A small image classifier, trained from scratch.
Model: 1.42M parameters, 48-pixel images, arch nf_resnet, norm none_scaled_ws, activation relu, widths [48, 64, 96].
Training: soap at rate 0.0035, 10800 steps, held-out accuracy 39%.
Rows from block 8 of a small image classifier, named by matrix and row number. Rows with one number belong to one channel. Each number is 500 + 40 x the weight over its row's rms, rounded and kept within 0 to 999. All counts start at 0. Numbers have three digits each.
After each channel's rows are labels from the 100 images, of 14848, where the channel reaches its highest value: "top examples" is what is common among them; "colour at peak" is the nearest of a few named colours to the mean colour under the peak. Only what is clearly more common there than usual is listed. The data: photos of plants, animals and fungi (iNaturalist).
# convs0: first 3x3 conv (model.blocks.8.convs.0.weight, 64x64x3x3, standardized in use, each kernel summed), inputs 0-63
# convs1: second 3x3 conv (model.blocks.8.convs.1.weight, 64x64x3x3, standardized in use, transposed, each kernel summed), outputs 0-63

convs0.13:510517532478492491455450514405591444529502485456475496485558607487442493560493483496451564469485497475484559503522513455487476486520501516462515525530452468578432541466491514567563458535483475
convs1.13:495496533511544523446529452535533463569541505443512529469481486483494478551502510567466456443466507483517456552544548500481479419491427474449437471488481520559583568437457568454500525487527468
top examples: class Insecta; phylum Arthropoda; order Lepidoptera; family: Nymphalidae
colour at peak: brown

convs0.5:465531487495405483471499474499476482500598481530520521480513486542458505474433496491552494521477482516518514455517498446539460603643487511500505455472495475486459433505482546497478478594501483
convs1.5:551559504474508490409491503545509546485518522458492495551502508537551392489457504448530516491520458440511447538498490584529496529479494501576566493528551525394524517493500491548495454536460548
top examples: order Coleoptera
colour at peak: brown

convs0.38:521513483525518484544499480571539496451495474464441454505512516512465494440523585522480528425503547613475560460532449491516444472540498522478504513469494407551547471525441462467541443505521548
convs1.38:462425504522559493509464559522513528443490479464464446505462464438522525464548505496503544487427550577424496486441505467523480435521474466413490458479472565450537502529450429502461520483510469
top examples: phylum Arthropoda; class Insecta; order Lepidoptera
colour at peak: pink

convs0.60:504535527451530501525546493469428514521580498508521484500502392484449445450488483465539466465589487459501561448525531547438474480561532469518470486507481464542571499510512481542491566490532421
convs1.60:501507538517533456510526512447539534468518419518475457538517479481447567450561473534511491462458489566503551497495502436494502521492494533483479466575449507461403525548544467501497636515477495
top examples: class Insecta; phylum Arthropoda; order Coleoptera; family: Coccinellidae
colour at peak: brown

convs0.43:516525449485452540421508493506611517524518505513430479509500553449494543517504535514496478415562423591452467487480460537475461512559475486494471536505481465518536461525457447510510551537559531
convs1.43:519529489498493502443504540461531475410497509502489464531526473434490456533472534517495498510482431520484520498431541590454470549421540471513459400441459474534517444481532463429491443494534544
top examples: class Insecta; phylum Arthropoda; order Lepidoptera
colour at peak: red

convs0.41:503527500437490409535468540450619506504409486502460489507440454502470478465489527520487549456539545532442528516476602526541545508516494447513468500516489534509427480507553505521462476554496483
convs1.41:531494459507459476516471411432516456492505544538587531501457472558524465490404504526514452496581441511465520490443479511444537473422502505538500544547467528527529538435549526474505454461508486
top examples: class Insecta; phylum Arthropoda; order Coleoptera; family: Coccinellidae
colour at peak: brown

convs0.0:457544549537496487558450543477510547589446508542484506469544517483518403449489484462535559496566547457525486483474510521486454482512562460538495456497596450508505489444458456473485476565481462
convs1.0:473484482499536504523527491484490494442511454474536494489532550550454491424495482554476531491550473533467481469489509425570575519486496551605452479537527470551590526482498422463574480490540459
top examples: class Insecta; phylum Arthropoda; order Coleoptera; family: Coccinellidae
colour at peak: brown