config = dict(
    model='image classifier',
    dataset='photos of plants, animals and fungi (iNaturalist)',
    train_examples=77898,
    image_size=48,
    crop_scale_min=1,
    horizontal_flip=True,
    targets=['family'],
    num_classes=181,
    arch='nf_resnet',
    norm='none_scaled_ws',
    activation='relu',
    depths=[5, 5, 5],
    kernel_size=3,
    stem='deep',
    avg_pool_shortcut=False,
    widths=[48, 64, 96],
    residual_scale=0.2,
    label_smoothing=0.1,
    loss='cross_entropy',
    init='kaiming_normal',
    residual_init='none',
    optimizer='soap',
    beta2=0.99,
    lr=0.0035,
    beta1=0.95,
    shampoo_beta=0.99,
    eps=1e-08,
    precondition_frequency=16,
    max_precond_dim=512,
    merge_dims=False,
    one_sided=False,
    adamw_lr_other_params=0.0016,
    steps=10800,
    batch_size=256,
    epochs=35.5,
    lr_schedule='step',
    warmup_steps=210,
    weight_decay=0.09,
    adamw_weight_decay_other_params=0.05,
)
Rows from block 12, named by matrix and row number. Rows with one number belong to one channel. Each number is 500 + 40 x the weight over its row's rms, rounded and kept within 0 to 999. All counts start at 0. Numbers have three digits each.
# convs0: first 3x3 conv (model.blocks.12.convs.0.weight, 96x96x3x3, standardized in use), inputs 60-65, a 3x3 kernel for each
# convs1: second 3x3 conv (model.blocks.12.convs.1.weight, 96x96x3x3, standardized in use, transposed), outputs 60-65, a 3x3 kernel for each
convs0.18:442406503507450444492518437542454516446498539503510456481488460463471461571532522512524480505537506488491476525500538483467514526495513573577507483502474537554578
convs0.19:483458463469552484509513487559517547566474524501497494506437456511414465518505555465502499527485434490474471476449555501542533467488491464498494487444485477459502
convs0.20:477438414534525545509507521473403480474517549417489565494510462515535530463568467612554536472555490468427532531535519543452537499482501565543507472488476532561477
convs0.21:510413515491412503543493525481524512474494537490476487534513510454472509453517489465527476432437465456513480441452492481484536476459496478519526534500482527535528
convs0.22:473406509490503512458492483481417489488513493524489493500508529507486502573468460473473518481423466522490437593527426551597524494571547496467529464520491480534451
convs0.23:469463467481505469547496466561527476569551543506495485534534526495525546479463509522463424465494458550512518486481481437524486438481412518522485480513477501508495
convs0.24:535585466533531501509450466578533508510458489522486473464499555544478493547513461631510522463496464499488505500468494556473517547528565491521582526471449519484518
convs0.25:525480486467511563483515518510501477526493500495548498407404384490457488535452484482582600489524479514471445505470474509486486518510456480524539483553567522527442
convs0.26:502515477467481582548496516548567486554513482484522504526484553483473516573455474549470491527479595511462498511490435477463420451528448619536587547531540532436468
convs0.27:449415404414488510470479489521474549529481500461525575513492497544532503564506563571543512528545479558524507501459521479510522563539569564604567517456513545460452
convs0.28:501478521481468545484471526535494559538495533508535478430551458499437505493494523461495568513529560495514471453477492517423538531499443510516489474488513437513514
convs0.29:490536482530477472458506480463467473484483540499489554485530451487503475520538570579521507495485517486475482498512459534498491477475499478453504412468500516510454
convs0.30:471447421503432433496463468523471510503454516492462493466460490434486463440517521527556558467484507519494464518515478521554520479513507533533511490577562478524545
convs0.31:442580440535521436549495482440524492497517532480506479505476523523420554467551499551480512478450461484463505542597476529558509541512483460568510491442504547569537
convs0.32:560489498418468484521475504559511510504475464474526524440464476445510519534463429505535464508481482569513537587488499456494461474540415546560465522473474539526561
convs0.33:422535633455496545621471571482512495434521452451472528508562563506516480513477554538553513502441453461507493533471454513479497472505533492449503482495439525514554
convs0.34:476421490501522567479484459449539407474543504445462589566594525483498469480463447483558543501504516500495488454516546448556494609517505528502432441459465565462458
convs0.35:564532494433535496509448506428524500476460530499482506491498504531534473503454491524578554513496552613486532475521431488509455533508564572494501556536531491434497
convs0.36:484443441548522485458488464466515478541579495510464467490513531503519532506528519507552450462509467488521561557560456476520454513486488526510476493411413488466491
convs0.37:584443492594504511467544517445497553461506478567496571489501527434507460525531488497550507492520496481485450502483518516521499534523512517495447504441489479475466
convs0.38:549442506506551463446450471534504469462470465547480537484446396399493502549467555527510518540498463490509522539484548556509520512537542465496502445491455489464530
convs0.39:556523580509501485554462463490539552438434524478473510500471489503533520517484519508532496550485527491502536469459508520455461487436505417476486496555491524490530
convs0.40:454464410469493470460478461497515533468488452475510532429417415499458433477449443519527479486563501559463462495590506463432446562472495495458477480503497505543512
convs0.41:569517471463525520554549467574535523485551483512546447477480496471502462539588540492456463456409461518502531538563507475530471498487525493548550441519526525458481
convs0.42:526461482473453488523449465587545508457570549428498555472496488531477456554526517527504507511468498598523519528539520512490484499506466467477474465494456471528443
convs0.43:425370540448520457549533496568565567499504493457439506429491524516497464506536523483457501486447507473465481603519449544514503520508505538560526577481446490573495
convs0.44:483485443526504479555465520494511531479525486480540514452535475479538508542438507567509512556497540508480521499523542407582560470591554578490498525550564504531454
convs0.45:513465477449443435521502462468503520484503479531524496471461449477476449525486607481461440540519556539540493488514404496462487580486538517459427551532453521578558
convs0.46:495508560523483540559543508495475517552545535467568481554493428531511576491564524504405414532442492508515533557535551453538506492533552523517504423494488491493404
convs0.47:431429460479511499459496573504535530486425492532494475443499537495451490511531476487475533474506497460538547546520460412470447509439461573492557475521471526494493
convs0.48:490463536507535467525495465549525578505561485496499445452462474462450484480533475602486462550553538472512441474442521504504518539500480510484482430435495500501522
convs0.49:449455456456487426549500435428536529495487466556480516551491478568474503480459517513516511510557475515488496561449544568473454456445507511495488509500525426419516
convs0.50:541553539531483483486530491491485500494520461502476507537491504460506514485468464502510484459482546489518537535515600506588534470440532462437395537501462493527545
convs0.51:438431463461503520467492452470472508476485451510442458499460442582450481513501445591472469542459448567551457412481539496506475467458483480573549493572523488476451
convs0.52:419433528497469402444486446453487465492598455529579474515540575484487529496508569484483508528488499532515500536450516601502487477462491490485521522524443509472457
convs0.53:498502554406460456560479486456494426502463518569453559487496512512535561516455563496493512473483471491493504559499493558496562484500461488514454432517520566491486
convs0.54:495486418414487449520404436499458509499487501470456474511581475432485499524473492496530543512497532484447491505532451580505502501504446465519566484491430505493516
convs0.55:494546487472473482513454542433491469484510523520521472537469427438448468484470454512477433533558472543533525529493512489390501528516539497487473447398524479489486
convs0.56:512503467499423470525535504454459413492517518490561536476559574533520474577520529516505525503497439491534488465481466481486525507485502470503435451423492460457455
convs0.57:517479439460420459471491515483500551451483504523481477495502504482456489502429517473477490502489452516460479523491556536482527501512507509488538529447534454477532
convs0.58:472483494507486511478495479442484497467428544456459533513423464525479493504522500493529591483521502544539429452550428524487502482519475536509622470454518486475516
convs0.59:501476482495570476521495473530521442448526475469503446499516395497503517399471536511494499507515482518491469479542524466563477516545457485521482452476599495510482
convs0.60:444532531514564530518484444472395505570439501473398546517489479509488493458472485491607432424454470454493464544575494465502473495494529538483464500460555532533569
convs0.61:493494553489505520484533494452554504491548506452544485457520472536473574467492511476557519500559514519476532549477544534498480544453495549510493499523492547498523
convs0.62:511550523459481599452386476475498521436465475419467527491509531490490535462508542480545513542553502484443491497505457547521529569497489528615555407509481458466437
convs0.63:490430470521489471510541532595544614566510462439438537515533518511492511450467450574580519499545517491533502439487452475516491520440518443421512453520499478473485
convs0.64:470411434489502570520573552585559488523508445534516459519487479454546426513588526601526577517502515442474407552502518498503500465474455534491522480500543553522505
convs0.65:509541545549394496458541523516517496531552558563557551475476454464473512456482412522505551467475534487471508433466494522419486499492487477480585430424421471455474
convs0.66:471492448468522470462455500461528448528498444520533473530487459520479548438432482453494588554506493517534534495538382531503561559531536470522530422468532463495490
convs0.67:545475541504548487529563489499511545539458467506472462504469477467455497508523526419507504471525429465509534551416490606501494561488519496419490510510518483437499
convs0.68:479436481422483482519509535493491552529552489464486457539550525536530508546570448518550598516609529562512473554509504548568553493532484525488469531478508520510465
convs1.18:479491534524489504505519549503493497489480473460514454515457587527515537537495510499521552463454469471462455615569496540466529584452545478443481487470520458496415
convs1.19:516489525554525574529487528501525476492450449455441497575563502540533485582495501572526498485475497482465560484476554500510572608531476501504513516556602519467498
convs1.20:574553523547529507493554519482432500527487495535539538513555511438510523521514513453482470446472461509539527524526564450392490461505507453494544522497463520492536
convs1.21:524566530561541527474530443545548565461580470483474468490532475509508473522534546484420473466492470481472450562493535502542513528493564560500487499565567488496529
convs1.22:559588519552595473507536492450477454529464495540490476401494483498518487500494536418405486518520506536502544570567544529512472502474480514501475507494482459468477
convs1.23:536501551546482519477532453476477450477491518503516502415525449442422513526429444472505478468490524536437515477556544482520481554521482491453488458512398480488439
convs1.24:501492520534501511537501518499485428509567481509559515499494538513563517505565546533540514490526484531561533521453504516553495544525430516537490475466423506576473
convs1.25:533477493461420421480471494485482525507517550511498490469509517451471464493448489476525508507473472525516474451455514389493473551507497543470483509484527494529508
convs1.26:501507403490504502550529552522529628415510484486467448512482454482496475472535529546494514562536500573514525483506511479552456490546532460465441563506519608485529
convs1.27:465529477410476469530483448521558499538534469489452527470523480468433550469475516483518469524541498549520496517585539566543506518527489480473480525516536471501466
convs1.28:508451496517535489474478506438415488458464535456491465527499497529503509537514552560517496547487502562497527448431589511470557541427548511535465457463530539534439
convs1.29:516436404550509504522517512463439507472491573436478434487504472512497486418409501480527534501539567548487424527491540537489510505579506555478541497509435497513525
convs1.30:390415443520510458483483479493564509524525526477485493520482509526505492461458412471420496471507496508516465382531426494484521474539507433492494440452504574537579
convs1.31:535544521480449508472442498516552546522543560511533501371488505573502442567547484542525498525569500545503544486456433442455483518450523448539525525479463530521595
convs1.32:498577528510527480476503492535538540599518501541480387482526533503493461495485459553520467440534469532539492469478489402462385484470444469453531512415436462476490
convs1.33:502458511546479469485507499485452521490467502497502503537514480457502484500505558494475450480500476491458427514504553503522548474498524482516424508483482481473504
convs1.34:486487533480504528490539501546594503507469512550508516515548565523517475511507485489429448505482444456528518487551517431412495434483513506518529564496502493482497
convs1.35:476506491476481517458480450500494483497503533575487506479547494575473470547466495540484535491447492583551524496493522535532532544529462550493588507550518493479597
convs1.36:462482499465470504488528486550434474460485521513536503538524586511468528512574443451420487501487459541505413515522468560527477523510491516495495471486526550471514
convs1.37:500537521513470469519492475510552562528479431547572446511454503524447480448435557475484540524492530515517523449526526537421455501494469491439504517469531454551519
convs1.38:526483489529511506431495466533515516485448476521518576441478438503429483477493507483502450514535472550523510507434434542457496484526494478501454493445522524493476
convs1.39:543497462499495492534476539418416494400548572526503598515532398535477543493427462462422516531501499549455571497575541520540524498498570486524535483459519451484523
convs1.40:543513508493492496522495517481463518486510521491510503542473536535521469546528513512487467593469465587497445562509569553498482442490478485488499466521497487483510
convs1.41:480459497526494474452490505472497479521430478495472527477465522464476486456437379408420398525473454502510485496479439524489485463447393515526542507471456485471500
convs1.42:467474496489466459444488468520459493507551551507520527535437434526468403550504554458482505568563448573524528513520510543533516480489515509515435493523468485473478
convs1.43:482458420536488493503506507446551550543557515464555498512549490485479472470445470525524515519490483508459473477510411515492505483495491481529430555499542480501519
convs1.44:493490518474441545409394399530482487532510457489464480460500566468546555436478571525527549519570511528478491510474500495504457531508494590489438534534474532516516
convs1.45:496466424507494452557500504499480499512503529511511512596496461410517457473483525506513492448435479517515489561438423494531451472447451535556586543468442436428446
convs1.46:512473459510463458558512528487489480524457554507526527544437549524481476523526526500432485428516463487467527473534441454464536438483481549513509510441458408365439
convs1.47:507477474472480481457436464468464415498556517567608526546547519469490527493520521515521511496450528490491515512555582533505554510518489475464526496569497583437469
convs1.48:458476510453487455481517496504537538492417365400471471461551508513497480485550495562552557513568516570632588507465513512467498485438436488483478518503485522489553
convs1.49:555503478489516481480548549482533523505542459540505467554465506507571527466607494487436435445495499512418494438531525469498440555498510491528579509520549523534536
convs1.50:556551475564502546503550523523508473523536544551587532444380473505448454533505552567543448516496525439575533547490475519517613568561548578481531549538467505521486
convs1.51:449475491470530524462466504532503570501495461553525493559495528515546378406478482495478435495486495456497458485586552507480468613489585438440509444487516516495477
convs1.52:505454499573538523481532483485470507582493530522533439525531576557451526437544497540523509525510469538541515564495471543519475475526536543629516523539525540488442
convs1.53:477535526515471444536533485559509588476510538469433447497457489472553472540590579519541513475540447495450506447487435454500455450464485499530549483468483515477457
convs1.54:498486441461524533458461485477457497506545571496438404485504506593528539478427499492546551490506558468499512464466499562482529473546463516524544473495505518456521
convs1.55:500520488498527504566505528458459465464415513518436459496456514477539584500504518524524545535487548516504499521507428460486565506474601578545505558560529585491541
convs1.56:429485445473461430484534519489500575548544527494469482440433432543400509503496503459522528448510427523522556512538495487561556478450442483468475469514473467441494
convs1.57:448484486477486516502457502503489464554497468519594537481427491517501494550520559494528509456489519498525527529494529513480473512511511452500538528502549550517455
convs1.58:508517492556533515512510434504543531494514530480433514482508491524558482518422515492496479475531498516600515470592511562532467500462522506440487456482502441489497
convs1.59:493506471508454440539467451537495512566508506536519497677497490544423499513546520528456509486428499496557529448489495472520457474508453498498496521450480523553510
convs1.60:574528558490449521523500478502540525531533513468484497474484487488503485480444509552544526509449442515420429491502523539572485576580486447481448453583530507449476
convs1.61:470509526503504476519560533544497548559517560589535574534540568486475542426514520473506505486473492555471481529467536503483497478535508460437457472493541472528463
convs1.62:517542479457521502464462491533528530470478457470481553476516488448482435453473530475492451453531504520456523366548470479545539457432463423465534465493446466492507
convs1.63:485469475506461411511551484417522459483577504546500520492455506462464430558516541523491455475487475538480491538566505510468439543454513544531558465556539505537518
convs1.64:468423477517517525541546521536528551527507595499514477519472518479426550530459503465538470565485475483506542457484490542460542485383435511547524496495625514481501
convs1.65:518544571513521507452492513545487435443457471439470513551565512449478517517502513436462491500493571478495476443386490505485481519466550555519564496515510566487500
convs1.66:522475526482441491502512446508548554527499538507516434481489520490466559550486511503537491476430436500501503511478526472544491487493530512485568473496535446488556
convs1.67:466515502505492465478524600465571514475485487465474530492473452570561544501530454435406431521551543455480547572517498530508544495498555491531526475467482534486490
convs1.68:518514534481477520572545493537500489502476428529482531535508550414428443509466425471489567506522539486504519529482516453530508544431460482500527467464519495452491