{"train_examples": 77898, "kernel_size": 3, "label_smoothing": 0.1, "init": "kaiming_normal", "optimizer": "soap", "eps": 1e-08, "merge_dims": false, "one_sided": false, "max_steps": 10800, "lr_schedule": "step", "adamw_weight_decay_other_params": 0.05}
Rows from block 5 of a small image classifier, named by matrix and row number. Rows with one number belong to one channel. Each number is 50 + 10 x the weight over its row's rms, rounded and kept within 0 to 99. All counts start at 0.
After each channel's rows are labels from the 100 images, of 14848, where the channel reaches its highest value: "top examples" is what is common among them. Only what is clearly more common there than usual is listed. The data: photos of plants, animals and fungi (iNaturalist).
# convs0: first 3x3 conv, stride 2 (model.blocks.5.convs.0.weight, 64x48x3x3, standardized in use, each kernel summed), inputs 0-47
# convs1: second 3x3 conv (model.blocks.5.convs.1.weight, 64x64x3x3, standardized in use, transposed, each kernel summed), outputs 0-63

convs0.61:59 58 33 59 40 46 45 44 61 47 62 56 74 50 40 43 38 42 45 54 32 74 49 58 61 38 45 43 66 37 60 52 51 51 37 57 48 37 58 57 53 59 35 47 50 48 47 41
convs1.61:37 41 46 29 28 46 59 45 53 34 68 46 42 51 46 50 51 56 69 39 53 67 53 57 36 39 43 55 66 41 46 59 37 65 55 48 42 42 57 36 48 47 63 38 63 50 60 32 55 52 45 39 53 36 42 51 43 41 48 50 42 68 54 57
top examples: class Insecta; phylum Arthropoda; order Coleoptera

convs0.43:64 42 59 42 57 52 41 60 61 43 58 42 54 42 67 41 32 33 72 41 37 29 54 40 42 57 45 45 48 40 53 51 51 58 53 43 44 50 60 45 45 50 71 51 45 55 37 65
convs1.43:38 42 33 61 61 52 53 57 32 40 56 42 53 66 53 42 43 66 47 51 69 65 51 48 48 56 71 46 66 55 63 60 64 65 54 70 67 45 42 49 57 47 47 57 43 33 61 61 64 57 37 56 52 50 40 51 44 45 53 40 54 52 43 41
top examples: phylum Arthropoda; class Insecta; order Lepidoptera

convs0.63:52 53 50 62 53 51 55 73 55 35 48 33 62 58 71 46 48 45 51 50 65 46 38 46 49 41 59 60 32 39 35 52 55 58 50 56 46 52 27 49 72 41 50 52 38 48 41 45
convs1.63:66 69 55 51 45 55 54 48 46 53 59 33 63 36 34 53 46 59 30 53 46 50 63 60 51 31 54 67 57 49 46 59 48 33 49 43 44 62 57 40 41 45 50 47 38 43 52 49 46 41 50 33 60 51 41 51 54 40 27 65 37 58 42 69
top examples: class Insecta

convs0.62:48 34 47 43 45 50 55 63 44 54 60 32 48 52 37 45 38 38 52 49 64 36 49 51 85 47 45 35 31 54 61 53 46 56 51 54 42 54 53 37 52 43 59 35 55 51 36 58
convs1.62:33 44 55 38 57 72 48 44 48 42 62 40 54 44 60 43 60 44 59 48 52 47 55 40 61 41 40 56 40 40 51 67 44 48 51 51 54 35 35 46 47 41 54 50 54 72 50 50 38 37 34 47 62 62 34 61 61 42 62 31 48 73 59 50
top examples: class Insecta; phylum Arthropoda

convs0.18:35 50 54 35 46 62 39 69 52 51 59 62 30 51 55 39 42 48 66 45 34 46 65 51 54 57 59 75 35 45 51 52 46 43 40 46 55 58 53 41 40 45 52 43 34 49 62 59
convs1.18:30 56 36 52 45 58 55 56 52 44 67 45 47 69 70 65 43 63 44 52 51 52 45 49 66 79 43 43 41 50 48 56 44 42 49 69 41 43 45 63 38 35 31 60 36 60 50 65 49 46 51 46 42 46 45 58 48 51 46 49 62 53 60 49
top examples: class Insecta; phylum Arthropoda; order Lepidoptera

convs0.50:52 44 65 39 52 57 67 69 38 64 49 38 56 31 62 27 34 44 54 64 57 57 44 46 45 54 34 53 47 45 37 42 53 54 50 51 46 45 53 59 36 59 52 65 55 54 52 37
convs1.50:50 42 61 58 59 55 61 64 55 42 31 57 47 42 59 32 42 45 57 53 41 30 68 60 56 42 47 73 58 39 53 58 65 50 53 53 48 37 47 29 45 68 48 67 45 43 33 43 37 52 49 51 29 52 46 49 63 54 42 47 55 51 52 45
top examples: class Insecta; phylum Arthropoda; order Lepidoptera

convs0.23:62 54 36 44 43 44 38 69 43 55 43 59 34 44 73 52 44 67 66 48 50 49 57 62 64 53 61 54 48 47 48 38 64 59 26 43 55 42 51 50 45 42 49 49 39 59 34 51
convs1.23:50 55 49 48 46 55 29 60 46 58 59 60 49 51 55 36 48 52 41 40 50 61 47 38 69 59 59 51 48 65 44 50 46 59 46 45 51 48 52 27 61 40 40 57 32 49 28 49 69 48 52 53 36 47 49 67 44 35 45 53 46 59 66 75
top examples: phylum Arthropoda; class Insecta; order Lepidoptera

convs0.55:52 56 62 49 49 54 48 50 57 29 37 45 55 54 25 43 31 47 39 40 49 43 55 55 50 54 61 58 56 67 64 54 60 44 34 29 56 60 45 40 43 49 58 37 41 56 63 58
convs1.55:66 52 40 57 65 53 40 58 50 70 63 54 55 38 70 46 52 54 55 42 45 45 40 48 36 48 36 47 53 54 50 46 42 38 31 34 47 66 33 42 59 53 34 52 35 55 40 54 45 44 41 36 64 57 51 45 41 40 62 42 62 40 64 40
top examples: class Insecta; phylum Arthropoda

convs0.2:66 46 54 58 51 45 58 58 33 61 42 43 47 47 52 34 51 53 72 59 61 46 54 59 51 53 46 44 42 28 47 61 40 53 31 54 37 48 55 65 51 54 27 39 63 44 51 40
convs1.2:39 56 45 45 52 59 55 48 43 39 42 47 41 49 59 27 55 51 66 50 52 39 69 40 65 56 67 42 57 66 66 63 43 39 69 43 48 37 43 45 40 55 50 32 59 55 43 52 56 53 57 57 54 47 49 59 47 67 42 69 37 57 53 34
top examples: class Insecta; phylum Arthropoda

convs0.14:41 45 47 49 52 49 42 36 46 48 48 59 51 62 50 44 34 47 48 60 45 52 40 48 60 67 46 55 50 65 45 50 58 35 45 43 47 52 53 64 41 65 90 44 48 60 34 59
convs1.14:55 39 49 59 52 57 44 57 55 54 52 35 48 46 41 63 38 44 55 59 29 37 62 55 61 66 49 55 43 53 39 46 71 55 35 51 45 42 44 59 43 56 66 49 38 37 50 67 32 75 52 50 57 37 43 44 56 46 29 44 41 42 56 55
top examples: phylum Arthropoda; class Insecta; order Lepidoptera

convs0.29:43 51 64 43 57 61 59 50 42 41 50 41 71 43 53 49 59 42 56 52 31 34 47 62 55 60 51 40 56 70 40 40 46 39 54 65 57 45 49 56 39 70 48 60 35 47 35 38
convs1.29:45 32 42 47 36 48 66 52 48 71 43 53 50 42 52 34 47 43 45 41 46 51 57 60 33 54 38 67 67 42 58 63 39 48 23 52 45 60 47 55 56 50 50 41 42 52 35 62 48 45 58 45 56 62 47 44 46 43 65 46 51 39 34 71
top examples: class Insecta; phylum Arthropoda; order Lepidoptera

convs0.48:47 52 62 42 55 59 60 49 57 61 41 29 46 55 60 34 61 74 55 49 53 40 63 40 62 44 63 53 35 49 54 54 52 39 56 48 45 57 26 57 37 57 44 48 51 35 40 40
convs1.48:38 64 53 29 81 52 40 36 53 47 41 56 53 48 34 48 45 47 54 45 52 47 53 48 45 40 40 31 45 63 53 57 44 46 64 51 44 43 48 64 50 29 64 45 44 42 64 52 49 54 62 53 43 70 39 59 56 54 45 55 38 68 43 50
top examples: phylum Arthropoda; class Insecta; order Lepidoptera

convs0.31:47 42 56 61 62 63 36 51 49 41 55 37 59 58 52 46 59 55 32 50 37 41 43 38 34 46 36 48 53 56 61 63 46 54 38 60 41 47 36 62 71 57 51 47 68 46 64 38
convs1.31:41 36 65 44 38 46 55 63 54 66 45 64 50 45 58 43 54 41 46 42 44 50 53 60 54 59 57 41 59 68 62 34 39 49 53 38 54 64 39 54 61 38 38 59 41 57 42 36 48 56 49 38 50 41 68 63 31 58 36 42 41 30 45 53
top examples: order Passeriformes

convs0.21:32 41 56 54 50 53 47 53 65 52 47 61 42 40 55 55 58 48 31 69 51 30 42 57 64 49 56 58 52 46 36 44 50 36 59 52 48 65 63 54 60 47 65 26 42 36 50 54
convs1.21:43 54 61 60 36 47 59 67 41 50 42 53 48 53 46 56 27 47 55 46 50 30 52 69 48 49 33 48 56 75 48 43 52 65 45 58 43 38 62 54 53 47 51 47 62 62 58 57 32 56 40 54 47 34 49 52 47 28 34 47 44 54 39 63
top examples: order Lepidoptera

convs0.34:67 56 52 35 65 56 42 56 48 60 55 49 58 49 66 44 43 40 38 52 42 55 45 75 46 36 51 51 55 45 44 38 39 57 72 58 46 51 57 54 37 38 48 37 64 32 38 45
convs1.34:60 53 55 55 57 52 59 43 58 34 56 51 46 34 45 51 63 51 48 34 32 60 76 50 32 32 56 63 59 42 41 56 42 32 34 57 72 39 63 46 59 57 56 48 60 45 65 45 36 50 46 48 48 55 48 59 38 48 50 63 55 43 55 49
top examples: class Insecta; phylum Arthropoda

convs0.59:44 39 63 36 47 38 49 55 63 53 29 40 53 60 49 57 33 36 42 46 40 53 45 37 42 66 52 63 67 47 52 43 44 55 53 54 38 59 63 64 56 41 68 47 53 56 67 46
convs1.59:50 51 39 63 52 35 43 54 43 57 56 60 66 57 61 60 45 50 47 43 63 32 53 52 54 62 50 38 34 63 69 49 46 32 43 58 49 55 70 45 48 36 66 76 55 53 57 41 50 60 65 60 37 47 46 52 49 45 61 49 42 62 61 58
top examples: order Lepidoptera

convs0.4:55 57 43 46 54 49 49 37 48 43 51 58 56 51 48 53 60 50 51 37 78 42 49 39 43 36 36 66 48 44 50 54 49 57 50 63 52 46 49 77 50 59 58 48 43 57 18 51
convs1.4:56 48 38 37 45 43 41 46 38 48 46 38 38 52 44 48 69 45 56 44 48 71 44 43 37 47 52 50 49 50 30 37 69 49 42 49 57 56 57 56 65 41 61 33 50 38 58 36 38 43 53 26 46 46 36 57 36 44 27 49 62 49 55 52
top examples: phylum Arthropoda; class Insecta

convs0.40:65 44 57 45 48 42 34 56 49 62 46 45 47 65 57 43 49 40 38 62 38 56 64 56 41 46 56 42 60 46 63 44 49 64 47 59 53 73 25 43 53 55 60 50 40 38 30 50
convs1.40:56 43 47 68 51 46 56 49 59 46 45 47 60 43 52 55 61 60 53 40 50 61 71 60 57 45 50 58 51 38 65 68 38 37 58 52 59 63 46 60 51 67 42 46 45 50 44 39 54 40 75 52 54 72 47 48 37 56 68 65 53 38 34 58
top examples: order Lepidoptera